config.yaml
encoder_layers: 12
text_encoder_causal: false
text_encoder_width: 192
text_encoder_norm_position: "pre"
text_encoder_mlp_ratio: 4
text_encoder_fused_qkv: true
momentum: 0.9
nesterov: true
Rows from block 3 of the image encoder, named by matrix and row number. Rows with one number belong to one neuron. Each number is 128 + 32 x the weight over the matrix's rms, rounded and kept within 0 to 255. All counts start at 0.
# gate: MLP gate (encoder.blocks.3.mlp.gate.weight, 320x160), inputs 0-53
# fc1: MLP up (encoder.blocks.3.mlp.fc1.weight, 320x160), inputs 0-53
# fc2: MLP down (encoder.blocks.3.mlp.fc2.weight, 160x320, transposed), outputs 0-53
gate.12 [123 172 162 137 170 118 152 129  97 143 103 137 106  94 168 104 145 111 104 114 102 164  92 151 132 115 166 156 130 131 132 134 112  88 155 125 158 133  88 155  69  71  87 177 126 100 179 156 134 135 155 163 152 114]
gate.13 [ 83 177 152 148 148 124 202  11  79 130  85 140 145 112 167 106 167  68 109 113  83 166 126 164 150  88 189 120 173 200 148 123 184 150 136  94 104 144 119 158 139 135  37 109 128 151 133 172 134 112 184 166  65 110]
gate.14 [133 144 136 115  44  83 163 135 104 129 101 178  96 174 108 119 139 159  97 104 163 160 116 132  32 137 141  86 147 153 102 132 144 128 155 200 114 137 140 141  93 188 160 104 151 175 159 255 131 130 104  55 170 198]
gate.15 [121 128  91 136  95  97  65 153 141 130 162 112 137 140 198 141 118 101 153 149 145 161 175 165 117 120 121 103 135 136 138 119 145  96 135 172 142 125 140 198  92 139 129 101 111  87  73 110 100 148 181 145 112 189]
gate.17 [131  90 133 137 119 113 126 102 107 145 145 141 101  99 150 143 135 105 135 105 146 116 127 147 100 111 114 115 134 117 124 128 133 149  97 163 173 121 141 155 112 138 123 118 164 123 137 135 120 159 149 151 138 137]
gate.18 [159 131 125 125 159  95 106 139 161 149 177 134 117 168 143 185 108 163 149 154 105 116  98 177 128 106 127 124  89 120 120 104 147 165 150  89 125 145 146 132 179 124 111 143 148  96 211 115 115 163 103 119 161  89]
gate.19 [138  75  85 135 155 142 159 168 122 118 105 170  71 156  73 146 118 162 145  61 165 149 142 124  79 117  76 140 123  96 162 101 128 120  90 114 114 200 114 154  92 124 163 141 157  65 185 163 107 114 156 129  59 159]
gate.20 [ 90 154 161 115 132 130 114 158 131 150 139 168 136 118 143 170 114  33 151 180 188 124 105 152 125 116 147 133 139 100 146 136 140 122  86 211  75 154 154 120 105  97 141 146 116 166 142 124 188 159 207  70 149 130]
gate.21 [ 41 118 107 157 102 127  94 173 112 164  89 136 113 127 120 139 127  83 113 129 121  89 124 139 106 132 103 109 130 111 117 153 138 134 102  91 176 145 147 123 141 145 177  82  91 174 130 152  92 138  93  87 141 140]
gate.22 [105  96  99  73  84 149 140 142 203 159 143 108 105 131 164  82 150 147 112 110 115 173  72 176 137 163  92  75 170 137 116 171 140 100 175  77 116  94 150 162 102 140 129  79  61 139 185 122 142 119 162  70 119  73]
gate.23 [171 131 197 175 140 115  51 188 141 166 164 100 168 144 191 104 145 177  46 134 127 147 130  71 111 102 137  86 112 155 170 107 127  83 166 128 125 179 159 146 125  33  76 168  72 166 101 114 128 146  89 117 163 222]
gate.24 [108  85  66 108  90 126 199 133 151 123 175 118 116 126  84 157 164   4 110 142  90 128 116 145 117  38 137 153 161 100 104  77 171 173 130 170 123  88 132 180 149 123 131 111 188 118  88 174 187 115 185 148 118 236]
gate.25 [196 124  99 136  85 165 119 143  84 128  65  78 117 144  96 140 205 177  78 179 154  84 122 135 141 152 126 136  80 169  62 167 142  80  57 204  95 159  83 121 141 137 127 145 169 115 162 125  90 140 196 113  93 112]
gate.26 [130 107 111 141 141 186 126 123 113 127 129 133 146 146 139 111 139 139 149 117 132 127 154 185 126 142 146 125 142 132 115 128 143 143 159 139 135 124 155 108 144 143 104 107 144 113 153 123 156 109 124 106 153 136]
gate.27 [113 109 107 196 152 114 111 127 117 105 120  56 181  70 135 117  99 115 129 112 136 141 158  89 124 156 162 125  87 102 143  94 147 109  95 106 117 132 169 129 167 164 185 134 184 155  61 147  88 110 118 157 112 136]
gate.28 [131 159 122 125 134 104 169 154 175 132 123  56 165 198  82 172  41 127 148  98 162  56 112  66 211 158 163 151 150  92  65 123 139 105 139 123  15  81 120 132  82  98 115 105  34  87 118 144  85 129 216  84 191 158]
gate.29 [ 78 158 204 110 123 114 172 138 191 146  53 132 152 122 109 100  94 127 109  95 120  48 198 123 153 207 127 131 195 104 175 163 132 144 117 148 120 210  71 160 143 150  96 104  93 109  99 180 141 112 105 112 212 102]
gate.30 [140 114 191 142  92 109  72 120 133  79 133  97 108 157 114 169 118 132  53  85 119 127 190 146 140 123  63 218 103  77 106 144 119 126 107  60  69 166 156 137 145 121 161 156 127 190 135 123 152 127  90  65 142 141]
gate.31 [142 162  92 115 109 167 128 146 122 181 172 126 122 100 163 187 116 120 164  78 135 161 141 142 123 109 161 166 110 141 142 103 145 112 110 119  70  95 168 138  93  89 166 149 130 119 133 136  99  62 187 123 113 183]
gate.32 [ 64 129 110 219 165 135 122 114 107  98 141 235 145 168 154 122 164 145  85  95 113 118 138 169 142  62  99 136 176 123 104 196 111 130  71 161  92 141 120 153 126 109  99 205 141 105 146 132  85 212 117 146  65 139]
gate.33 [124 136  86  88 127 134 116  97 138 138 122 128 141 108 147 108 121 149 125 136 112 128 118 110 134 132 101 136 114 165 107 147 120 156 125 140 107 169 140 146 127 102 104  97 104 141 155 100 117 141 107 149 176 114]
gate.34 [ 67 148 156 114 141 110 146 121 145  95 123  61 173 124 131 210 117 102  96 127 142 139  90 143 106 117 197  96 160 126 119 146 101 101  88 126 132 135 130 175 147 157 227  92 117 126 150 153 115  93 137 126 143 123]
gate.35 [115 145 134 101  88 128 102 175 101 110 165  85 147  60 136 178 105  84 135 152 139 183 118  90 134 192  64 102 138 183 124 132  59 224 164 120 128 115 140 116 156 144  99  81 173 139 145  80 149 181 146 166 177 140]
gate.36 [ 57  95 181  55 111 130 114 181 111 168  51  42 214 113 147 214 122  68 158 152 167 150  89 108  30 131 146 149 118  72 111 106 157 110 124  85 125 104 136 135 117 120 160 187 117  78 164 138  71  95 171 198 143 172]
gate.37 [ 96  73 101  92 163  85 106  63  62  78 139 122  71 161 164 130 113 170 131 146 174 104 140  81 190 102 139 110 169  73 134 114 137 140 143 165 145 164  94 125  91 176 117 147 139 165 150 153 149 140 188 125 244 112]
gate.38 [ 92 133 152 124 144 113  92 143 148 105 120  86 155 144 164  95 146 111 137 115 102  83 127 131 128 139 107 128 165 101 103 113 146 107  97 120 133 138 135 115 136 125 149  95 132 133 104 108 120 106 105 111 152 136]
gate.39 [104 124 136 131 130  83 154 162 115 106 142 121 129 145 105 120 114 171 151 108 126 133 139 152 141 106 130 111 146  67 144 132 123 128 146 111 104 119 116 136 125 119 121  91 120 118 127 137 111 137  74 115  74 142]
gate.40 [156 180 189 144  98  91 143 119 144 118 129  94 124 109 143 120 111 138 122 123 137 129 134 115 125 131 126 124  90 128 150 128 122 128  94 116  95  96  74  79 134  84 127 124 134 167  93 127  97  67 126  68 114 131]
gate.41 [138 124 156 112 137  89 124 155 161 186 152 137 126  99 196  88 108  96 147 130  81 141 122 175  96 139 165 115 109 121 189 137  74  84 143 144 134 112 130 130 147 134 155 114  98 134 141 122 117 145 109  92 102 116]
gate.42 [161 100  44  94 171 101 147  68 131 109 101 105 129 152 179 111  94 103  18 173 121 198 133 177 227 206 155 169  69 185  88 126 196 118 113  80  69  78  56 138 159 199  83 113 135 134 154 127  55 100 150 203 166 137]
gate.43 [161 120 190 120 128 140 153 116 123 133 180 132 133 104  98 174  62 146 105 101 190 217  79 100 147 138 153 143 159 169 122 195 100 112  78 140 138  86  81  65 118 141 124 132  82 120  84 177 122 158 147 100  97 167]
gate.44 [113 133 180 139  97  92 147 131  77 118 147 144 139 107 154 148 123  84 124  93  53 134 130  97 123 160 147 124  94 167 114 193 170 140 196 183 143 162 155  51 134 125  87 152 135  86 165 100 116 127 128 194  88  84]
gate.45 [130 124 131 131 135 139 124 105 140 113 121 122 141 117 114 115 141 129 144 134 135 146 110 127 129 124 113 135 129 151 120 124 135 123 136 145 132 127 139 104 141 127 125 133 127 165 105 152 119 113 144 109 107 128]
gate.46 [124  97 120 120 151 119 126 129 145 121  84 101 106 142 101 148  65  89 146  95 104 149 148  74 134 151 107 121 105 100 177 170 141 149 114 178 201 124 136 128  80 149 151  81 135 123 171  94 129 134 221 130 121 129]
gate.47 [ 91  54 134 196 103 163  86  96 132 141 169  99  85 126 123 153  68 198 120  76 149 140 123 121 143 127 103 104  91  86 110 174 171 108 169 149 162 145 190 110 167  99  99 131 128 132 130 125 158 167 181 116  53  98]
gate.48 [242 110 103  78 132  77 114 122 143  45 118  80  77 142  97 148 185 195 138  91 164 121 221 105 145 227 170  96 113 141  70 129 110  81 154 144 111 101 145 182 142 167 120 183  59  91 175 155 153  89 148 173 165 243]
gate.49 [155 130 128 142 157  90  88 106 110  72 148 121  84 202 150 174 123 116 104 139 134 114 173 171 105 165 111  99 146 119  98 113 137 109 107 157 132 118 118 133 118 127 130 117 155  80 122 142 141  96 166 118 159 103]
gate.50 [149 130 116 123 137 137 129 145 132 140 137 144 115 129 129 119 145 109 136 138 131 108 136 117 115 117 141  87 123 137 127 119 146 128 121 115 111 130 122 132 133 110 134 102 137 117 120 129 147 107 120 124 134 116]
gate.51 [151 197 140 182 122 164 140 198 150 194 105 127 149 111 144  93  66 137 144  86 116 141 100 116  91 165  95  91 158  48 110 133  97 110 160 118 147  56  85  56 107 159 131 127 148 167 219  29 146 197 171 155 179 103]
gate.52 [111 138 225  92 105 165 107 153 135 151 121  85 126 153 116 157 179 147 107 161  79 150 179 176  90 131 124 118 127  81 120 219 138  84  60 150  38  73 108 181 163 155 151 130 144 172 101 140 186 190 146  66 106 117]
gate.53 [117  65 135 102  97 110 147 126 176 108 129 127 156 147 118 131 138  80 157 104 143  95 188  85  96 138 127 171  88 146 144 150 127 154 139 105 126 123 123 148  88  71 140 177  83 181 102 111 124 140  96 139 128 121]
fc1.12 [174  91 119 179 157 112 175  81 152 140 125 235 138 174 129 164 140 106 151 104 108 137  92 160 122  90 149 109 153 160 114 190 111 118 164 104  99 111 124 127 142 119 145 193 143 101 141 144 156 157 102 160  58 135]
fc1.13 [169 146  30 119 140 149  82 162 176 107 193 173  56 209  73 119  70 187 140  77  97  91 116 158 114 145  77  86  57  92 117 141 107 107 103  60 184  71 149 150 114  96 117 145 152 134 103 137 101 243 151 157 156 168]
fc1.14 [150 166 149 114  43  88 124 145 161 129 127 176 136  88 118 150 137 187  71 119 137 176 119 155  80 149 153 110 192 126  96  98 141 118 187 131  90 140 140 105 124 148 149 117 124 144 136 219 134 108 129  66 154 144]
fc1.15 [125 178 159 132  70 111 163 124 169  68 131  89 151 117  56 102  79  70 116 198 108 136  68 158 117 134 125 117  99  92 130  90 172 124 127 129 111 131 150 100 165 134 107 121 128 142 161 138 145  82 103  78 104  79]
fc1.17 [120 126 143 123 101 137 134 125 135 120 116 119 114 106 137 132 116 140 122 164 141 127 124  95 134 132 149 161 129 134 136  97 116 135 141 122 145 123 105 147 105 119 122 121 115 140 148 123 129 127 139 126 137 133]
fc1.18 [144 158 109 122 142 165 108 157 149 123 105 111 111 184 129 163 125 177 160 116 143 132 113 132 127 145 188  92 123  95 121 130 168 154 175 186 141 134  72 132 161 130 161 134 190  89 172 112 187 121 145 114 116 140]
fc1.19 [110 131 133 143 120  63 120 189 112 168 112 128 107 145  81 135  86 126  78 131 111 151 168 182 110 165 139 111 109 127 153  84 164 160 105  92 187 111 120  89 117 133 178 135 136 165 108 171 162 121 124 130 157  70]
fc1.20 [179  61 131 124 110 134  91 155 127 107  89  93 150  91 171  65 125 147  60 169 134 116 125 172 109  81  73 133 116 147 129 141 138 123 173  44 181  69 117 160 166 107 157 106 174  67 171 172  39 135 124  72 118  82]
fc1.21 [ 57 102  92 162 118 147  83 150 140 172 136 146 102 132 126 125 137  98 161 109 114 131 105 128 147 152  99  80 110 108 139 157 144 131 126 116 185 123 152 130 105 143 127  77  87 157 129 151 105 120 121 115 133 137]
fc1.22 [122  74 132 160 114 170 148 184 181 148 113 164 135 136 182  64  98  61 168 100 110 130 109 192 112 120 132 135 173  78 138 202 112 106 178 103 112 115 138 142 151 112 113  99 104 137 160 148 110 113 162 113  82 101]
fc1.23 [147 113  68  85 139 183 172  87 135  50 121 159 131 120 118 130 146  62 206 161 137  89 121 176 127 179 100 101 139 101 106 118 166 187  91 132 148  77 108 149 119 205 174 100 156 103 169 146 167 139 159 143 118  52]
fc1.24 [ 92 158 179 161 167  89 143  82 137 184  69 187 140 105  81 108 101 185 105  95 128 103  97 117 216 177 203 138 134 159 138 163  88  88  84 150 131 165 139  69  65  89 122 142  88 173  96  84 109 103  86 135 135 105]
fc1.25 [126 132 143 154 155 185 156 166 105 159  37 148 167 113 137  93 118 107 129 236 124 123 122 105  87  25 127  65 154  59 154 189  97 157 181 114 167 146  95  95 162 143 119 161 148 144 143  99  60  68  72 128  89 115]
fc1.26 [136 110 101 146 142 131 114 114 117 119 119 113 139 119 117 117 153 122 155 111 132 131 144 163 121 105 118 122 120 119 128 105 136 148 144 121 151 129 129 109 114 145  93 122 117 144 144  99 138 139 127 106 133 152]
fc1.27 [134 121 146 152 116 104 160 122 106 132 147 136 151 124 125 132 163  69 108  66 155 143 110 115 144 113 116 105 116 149  86 158  83  96 132 108 124 152 122 135 154 129 139 172 116 178  59 139 108 126 127 123  88 147]
fc1.28 [104  74  81 104 125 106 182 127  56  99 133 115 143  38 136 109 115 140 167 135 108 138 149  99 195 100 139 137  46 102 122 155 155 130 125 160  85  73  95 148 135  92 199 140 180 196 157 170 191 136 128 140  60 112]
fc1.29 [100 108 158 189 182 116 108 149 152 173 130 154 153 102 114 120 100 103  79 146 117  98  90 165 211 152 111 128 150 107 109 123 111 120 110 151 123 142  73  99 170 130 147 152  88 125 165 126 104 137 123  82 167 114]
fc1.30 [181 131 195 178  53 138  70 112 111  60 110  59 133 182 128 160 140 109  82  74 114 156 179 128 148 155  78 200 108  76 127 148 101 113 138  96  38 134 164 132 169 124 179 186 147 202 103 127 128 159 107  90 164 122]
fc1.31 [120 127  98 144 156 124 128 114 115  99 150 174 180 167 101 110 120 130 107 166 121 108 139 105 168  42  93 103 111 158  81 135 125 183  90 136 187 150  70 137 131 188 111 112 141 112 142  87 132 120 103 143 109 101]
fc1.32 [129  60 142 141 145 113  58  75  82 153 105  96 181  83 121 165 158 122 188 122  71  87 117 156 148 129 111  68 147  81  97  62 122 200  68 131  81 114 224 111 142  80 203 119 115 231 100 156  81  99 141 107 219 135]
fc1.33 [149 126  91 114 131 135 111 104 145 106 200 109 138 142 145  90 157  63 106 109 153 143 127 128 111 107 137 129 166 105 182  90 107 138 146  29  86 132 132 121 145 136 143  75 188 141 103 113  90 165 140 146 136 167]
fc1.34 [ 81 157 170 112 142 151 162 153 148 152 159 131 116 116 162  67 113 119  78  87  14  99 120 143 151 109 141  33 132 118 117 108  96  99 147 119 150 138 125 104 134 107 142 176 110 103 148  79 104  93 165  70 121 109]
fc1.35 [108  99 137 155  47 113  94 106 154 187 110 133 125 225 158  65 170 160 151 174 119 160 156 150 127  82  99  95 166 148  24 118 100 124  89 186 196  70 186 150  58 134 174 122  61  97 142  62 173  96 185  80  62  83]
fc1.36 [ 77 127  79  70 214 151 101  94 234 105 108 124 126 162 110  71 145 128  99 137  94 152 186 126  71 175 175  91 111 114 185 128 101 153 104  68 124  92 165 113 143 105 110 136 111   0  89 113  87  37 127 179 147 176]
fc1.37 [194 138 186 123 155 101  85 219 167 156 154 131 156  42  74 142 125 104 122  93 128  85 170 153 141 174  72 130 126 162  97  92 127 130 154 149  89 137 139 105 152  77 115 117 189 103 128 123 180 127  74 125  54 130]
fc1.38 [165 110  99 134 131 112 153 136 135 162 137 143 126 159 141 143 147 145 143 130 149 130 143 160 121 123 140 115 125 137 130 153 109 140 144 145 111 149 122 126 105 146 134 105 139 117 153 155 109 118 142 151 100 140]
fc1.39 [147 133 110 134 133 136 137 100 127 125  80 119 122 106 125  96 158 110 159 104 119  92  78 109  85 137  81 116 149 113 147 171 128 138  98 119 177 161 121  98 145 142 149 116  89 108 135 118  77 135 118 136 130 141]
fc1.40 [120 121 149 116 139 159 115 116 110 135  91 142 114 128 151 179 165 157 123 146 138 152 122 103 204 159 121 133 157 125  89  85 163 140 153 142 151 130 138 189  86 115 128 137 139 130 168 133 163 132 113 174 107 110]
fc1.41 [152 120 117 161 134 157 129 113 115 109 134 127 139  94 106 147 141 120 138 106 138  73 165 110 124 163 127 159 120 150 135 150 147 185 101 122 178 148  84  75 130 122 132 105 157 134  89 137 121 113 129 128 146 146]
fc1.42 [ 73 142  59 110 152 163 165 138  78 101  72 148 113 102  84 161 159  63 169  65  53 136 113 171 147 123  84 141 237   0 102 130 114 120 116 116  98 111 188 142 147 157 140  95 181  76 135  96 195 130 155 167 163 154]
fc1.43 [161  56 116 163 186 113 131 117 125 141 149 128 114  89  60  58 121 169 119 189 169  80 168  74 164  78 109 121 102 105 115 116 114 138 110  96 179  76 146 157  73  91 200 194 191 186 154  86 187 107 122 108  44 137]
fc1.44 [120 118  95 102 185 133 144 160 143 117 161 157  95 133 150 181 152 101 128 153 146 184 113 153  43  64 148 215 189 111 143 133 109 115  83 109  60 136  82 131 117  89 175 146  82  87 124 144 104 126 160  94 135 116]
fc1.45 [169 120 127 132 102 130 141 141 124 145 139 127 132 122 131 157 152 132 116 151  95 132 128 136 115 136 122 120 139 139 131 132 135 132 123 116 129 115 128 114 125 128 112 126 110 128 121 153 128 114 114 132 141 143]
fc1.46 [ 61 138 121 131 126  65 140  95 138 158 130  71  72 126 123 106  87  75 106  99 111 145 164 103 158 123 157 100 182 136 131 163 121 148 104 145 171 170  53 130 119 124  99 124 149 146 136 171 103 118 183 124 132 117]
fc1.47 [ 93  53  58 112 102 187 167 136 115  96 151 130 142  84 119 167 130 202 183 134 134 140 121 113  89 129 130 126 140 139  60 122 144 126  84 211  92  85 151 122  58 165 127 106  97  90 105 116 130 168 141 114  98 160]
fc1.48 [ 84 178 110 150 146 150 180 147 119 144 158 128  78 151 124 128 105 109 165 200 136 192  99 131 130  62 114 105  31 147 131 134 115 192 125 116 169 153 101  59 143 136 145  98 120 107  90  97 141 114 144 118 152  85]
fc1.49 [151 149 105 126 163  98 141 125 109 116 136  97  75 206 108 168 121 106 150 180  97 134 127 121  91 162 111  92 146 132 106 111 145 121  90 144 142 119 127 121  93  76 139 134 136  73 117 169 102  83 137 112 144 112]
fc1.50 [123 143 132 129 128 127 116 118 113 126 121 120 133 106 131 147 116 137 114 114 133 143 126 142 126 139 159 150 125 131 124 148 124 133 125 143 147 123 129 125 117 126 137 147 124 116 137 113 121 138 129 131 128 132]
fc1.51 [112 111 135 168 148 146 111 169 131 138  92 232 144 120 131 127 109  79 208 129 217 135 132 162  93 126 133 164 121 108  54 150  90 140 191 107 160 121 114 105  48 128 118  99 140 126 163 126 128 145 127 143 180 160]
fc1.52 [125  97 170  99 177 147 152 146 149 176 105 104  86 140 136 149 122 161 121 134 161 141 144 166 116 151 112 115  72 192 113 106  43 134 133 133 168 144  72 138 110 121 107  73  55 191 180  40 132 164 159 222 172  83]
fc1.53 [137 117 169  87 136 166 135 131  99 162  98 165  97  89 189 138 158 146 130 121 160 142 143 118 127 107 103 150 120 170  94 142 130 175 130 111  96 192 169 147  85 145 140 102  71  95 150  94  91  92  93 114 119 121]
fc2.12 [114 123 139 127 117  53 168 158 127  94 143 130  86 124 122 166 141 122 152 103 107  64  87  88 149 149 132 134 123 148  91 118 178 137 112 156 116 149 142 145 146 139  90  69  69 149 119 100 109  89 117 126  80 132]
fc2.13 [165 143 204 107  93 111  80  61 141 119  78 194 133  41 162 189 150 102 183 101 113 197 117 164 116 158 154 137 118 141 183 151  97 202  52  99 115 118  91 105 188 129 138 155  79 124  71 175  57 101 122 142  38 110]
fc2.14 [174  82 207 128 167 184 165 151 108  56 166  83 116 113 102 129  86 139 179 124 191  57 111  84 124 160 232  95  86  83 130 104  83 172  80 108  90 108 143 100 149 135  75 121 108 119 123 121 113 134 118 114  88  66]
fc2.15 [121 161 114 102 113 120 121  91 164  66 109 112 160 164 105  82  96 124 114 141 133 103 139 162  99  98 106 104 118 104 115 125 173 134  84 127 105 161 123 141 134 150 144  91  95  85 156 113 117  92 122 102 221 160]
fc2.17 [102 149 118 110 134 107  72 126 112 153  99 147 143 117 117 135 155 153 121 127 133 106 141 128 122 133 114 130 126 112 148  97 127 152 107 135 172 145 113 122 100 146  69 128 148 105 121 115  86 148 106 124 123 140]
fc2.18 [108 126  87 138 124 150 121 164 140 114 130 112 187 130 154 138 187 127 146  91 164  90 156 130 121 133 104 128 120  54  74 121 162 173  73 110 144 137  91 197 126 133 117  92 153 152  82 119 138  98 134 110 130 146]
fc2.19 [107 189 148 101  67 117 140 171 156 158 105 174 121 150  91 131 124 164 126 170 162 122 140 181 125 112 141 114 112 120 134  84 163 111 160 103 150  79 153 126 174 129 156 110  65  84 157 163 139 112 152 110  81 165]
fc2.20 [ 90 161 127  40  58 121 156 189 153 170 152 176 165  73 120 118 136  47 143 121 110 165 110  92 131 137  97 106 108  84 182 119 111 196 176 153 139 113 163  82  98  98 188  79 101 140 170 118 165 113  87 126  66 137]
fc2.21 [126 207 119 153 151 116 139  89 131 150 152 123 137 120 130 142 162 133 124 178  98 153  56 134 151 135 147 162 125 165 138 158 136 145  71 136 209 146 137 115 137  99 118 109  97  88 137 103  99 114  90 102 127 124]
fc2.22 [ 96  98 150 166 165 107 125 126  95 104 111  68 151 129  95 100 115 130 170 109  56 120 111  81 119 165 119 126 126 175 146 133 138  98  68  41 162 207 125 152 100 156  81 127  89 162 112 100 103 128  81 166 149  39]
fc2.23 [100 107 158 113 111 144 148 169  88 167 189 132 129 100 143  52 105 101 127 106  71 175  76 181 103 119 128  83 116  90  97 165 130 170 126 145  73 160 134 150 155 148 127 151 121 165 221 136  76 168 120 109 167 102]
fc2.24 [109 162  75 106  67  86  82 180 148 121 168 187 123 104 108 164  93 124 119  96 142 159 111 158  65 122 219 115 118  99  57  94  93 110 138 152 130 127 151  90  90 139  55 116 105 157 234 183 169 125  53 132  84  85]
fc2.25 [120 161 125 188 131 122 135 198 150 129 134 179 120 127  95 121 142 135 158 122 121 143 104  84  95 200 134 109 150 175 175 134 138 127 124 116 206 149 115 216 141 179  90  64 181 158 109 119  88 159  86 118  60 150]
fc2.26 [136 157 112 129 138  92 138 113 135 145 125 118 149 117 120 132 131 124  99 141 132 124 119 136 147 119 120 118 105 135 110 135 105 116 122 122 127 137 147 129 130 114 160  93 139  97 116 144  86 125  98 125 135 138]
fc2.27 [164 148 155 112 111 138 112 140 142 140 106 119 121 133 113 131 136 131  92  93 111 112 147 172 124 127  83 128 160  98 102 130 104 151 159 115 147 175 106 130 112 104  97  97 137  89 147  76 136 141 160  63 177 150]
fc2.28 [140 157 255 100  60  86  91 159 113 101 101 164  78 166 136 136 133 162  64 220  96 157 130 161 140 161 166  99 179 114  84 116 106 156 109  51  86 187  91 130 138 140  94 118  79  73 105   3  55 144 124 180 115 117]
fc2.29 [ 71 113 114 215 165 171 112  70  76  80 140 125  76  93  74 223 166 117 164 160 109 152 144 145 137  58 207 114  95 112 191 145 166 128 134 109 116 162  85 111 144 129 149 138  64  82 147 154  97 149  89 102 132 155]
fc2.30 [163 128  80 111 145 132 127 164 132  92  82 142 149 133 125 107 139 104 197 134 128  88 191 195 150 120 162  98 123  99 140 218 147  77 102  99 172 119 103 108 134 146 132  50 140 178  83 132 130  69 113 147 108 124]
fc2.31 [129 138  80 100  66 114 139 132 139 100 123  72 130 120  80 147  85  64  88  61  85 160 165 124 146 176  81 152 131 156 136 140 143 119 104 139 127 117 133  76 153 128 137 104 196  61  54 144 166 124 172  95 186 129]
fc2.32 [124 158 144  88  96 109 107 157 149 166 144 147 132 138 145 198 126  78 156 183 195 147 144  80  45 137 165 125  56 119  44 182  67 149 192 120 216 109 127 142 154 165 166 140 221 147 135 124 103 121 145 106 106 128]
fc2.33 [162 134 129 150 132 135 116 152 114 142 144 145 160 102 168 145 140 144 148 107  94 119 121 159 131 101 120 108  97 113 116 139 123  99 121 153 127 125 123 104  74 120 105 189  71  70 125 119 123 143 152 116 139 102]
fc2.34 [144 142 124  79 156 118 135 154 145 124  98 118 136 108  92 100 130 136 100  63 109 115 180 107 160 121 120  87 136  57 103 154 128 129 139 115  88 163 115  58 106 105 103 102 139 155 189 106 165  90 112 143  89 149]
fc2.35 [145  98 174  84  90  97 121 172 159  83  76 107 128 149  41 173 202 110 107 111 165  98 180 142 142 196  82 163 110 131  96 171 154 182 155 129  87 154 156 196 120 156  92 142 179 179 128 166 131 113  94 155 133 142]
fc2.36 [105 124  81 134  85 182 166  65  83 109 202 156 113 142  80 110 137 168 154 125  70 115 183 138 123 151  66 146 176 104 146 143 145 165 179  58   6 143 111 109 104 168 126 101 140 154 129  82 208 200 111 179 182  87]
fc2.37 [144 168 122  83 105 151 191 177 128 136 164 138 112 112 149 188  99 139 128  94 109 188 102 101 161 117  66 149 152 126   7 148 133 121 134 179 130 139 135 141  66  68 103 166 106 129  81  73 116 165 138 100 127 148]
fc2.38 [157 100 123 127 124 126 115 135  86 149 129 153 158 115 143 121 129 119 116 145 132 128 124 115 132 134 128 161 161 138 150 103 154 158 105 107 120 134 103 158 110 132 114 118 149 130 107 120 150 132 141 137 114 119]
fc2.39 [145 122  96 131 126  90 104 124 134  94 117 137 135 142 132 143 117 102 155  87  83 117 176 132 141 108 143 138 118 165 127  79 161  94 121 127 135 164 118 131 145 126 101 189 134 117 135  97 119 122 128 118 104 118]
fc2.40 [147  91 135 147 103 109 106 119 150 132 146 103 122 167 134 119 104 133 128 162 162  99 150 141 134 128  99 131 102  97 101  90 111  82 129 115 119 104 153 162 150 131 129 180  98 115 151 146 117 150 157  99 124 138]
fc2.41 [110 137 127 140  92 106 146 119 101 109  96 132 111 112 131 154 145 119 114 101 114 116 120 111 104 127  88  87 139 135 129 149 108 152 115 139 168 151 117 120 165 111 118 130 149  99 129 110 127 176  96 116 183 107]
fc2.42 [199 172 143 154 159 102 131 126 119  85  59 131 135 129 153  70 140 136 106 190 128 127 158 129 181 160 171 123 144 166 140 150 140 152  91 112 202 122 112 137 136 194  59 170  81 176  88 106  37 145 111  19  27  40]
fc2.43 [ 81 151 100 140 118 129 126 132 115 113 162 126 131 156 142 196 100 118 117  77 153 166 152 102 141  84  82 158  98  30 108  95 120 126  77 111 146 113 139 113 117 142 255 139 126 120 116 151 179 107 105 122 107 104]
fc2.44 [148 110  93 109 102 106 105 164 113 155 164  82 123 115  98  79 114 125 154 124 113 147 115 115 144 163  84 194 116  87 143 173 149 112 113 134  92 148 142 119 132 138 182 116 171 113 158 115 126 177  91 102  71 158]
fc2.45 [116 110 148 121 154 107 106 147 136 107 128 118 138 126 134 149 138 158 115 138 120 118 103  97 114 120 136 116 154 134 118 107 122 127 131 122 139 131 137 132 153 134 119 125 137 134 150 135 151 118 133 142 142 116]
fc2.46 [107  91 119 185 143  99 113 109  69 129 106  80 101 125 115 131 161 119  76 182 104  93  57 127 112 105 123 162 155 128  88 159  93 121 102  68 160 123 127 109 116  89 141 121 134  64 160 172 138 105 130 159 147  83]
fc2.47 [160 176 146 119 102  96 176 162 148 176 116  99  97 161 132  65  97 144 160 104 167  73 117 196 164  71 128 141 128 180 125 164 141 119 117 176 241  79 104 116 134 116 201 138 144 123 139  85 130 127  94 116 117 179]
fc2.48 [124 143 144 109 204 165 160 112 137 110 187 123 176 191  88 211  89  55 228 169 184 142 166  67 137 114  86 129 134  39 111  32 129 115  97  90 109  79  71  96  79 110 105 168 146 102 160 136 107 148 137  98 186 146]
fc2.49 [146 130 112 136 129 188 138 166 177 149 113 109 126 126  89 100 134 150 113 160 126 139 148 179 167 150 133 112 132 105 153 128  67 142  97  93  89  67 104 109 152  85 145 125 117 123  91 108 129 111  90 153 111 158]
fc2.50 [106 157 134 126 134 139 127 120 124 112 118 130 126 113 115 126 107 119 144 125 126 139 139 154 138 123 112 123 117 147 139 143 130 138 149 122 152 136 122 116 128 104 139 151 134 129 123 132 113 148 131 144 145 142]
fc2.51 [170 117 114 108 105  85 100  89 139 134 162 171  59 117 169  76 129  80 107  74  92 112 152 101 127 160 188 110  94 141 103 139  97 181  51 100 169 112 142 102  85 149 106 155 144  58  73 153 116 190 139 141 120 136]
fc2.52 [ 76 162 156 182 190 114 125 175  85  80 169 154 239 102 211 110 170 107 109 159 188 101 123 161 144 185 158 158 166 104  97  88 124  58 142 113 199 137 125 134 167 133 181 197 119  65 146 111 144 133 154 135 109 171]
fc2.53 [ 86  75 148  78 164  93 156 116 115 164 137 128 157 154  92 147 126 138 153 148 103 110 116 149 133 175 127 112 146 108 157 129 110 136 106 117 161  94 127  68 112 183 138  90 139 140 128  70 119 103  97 134 137  99]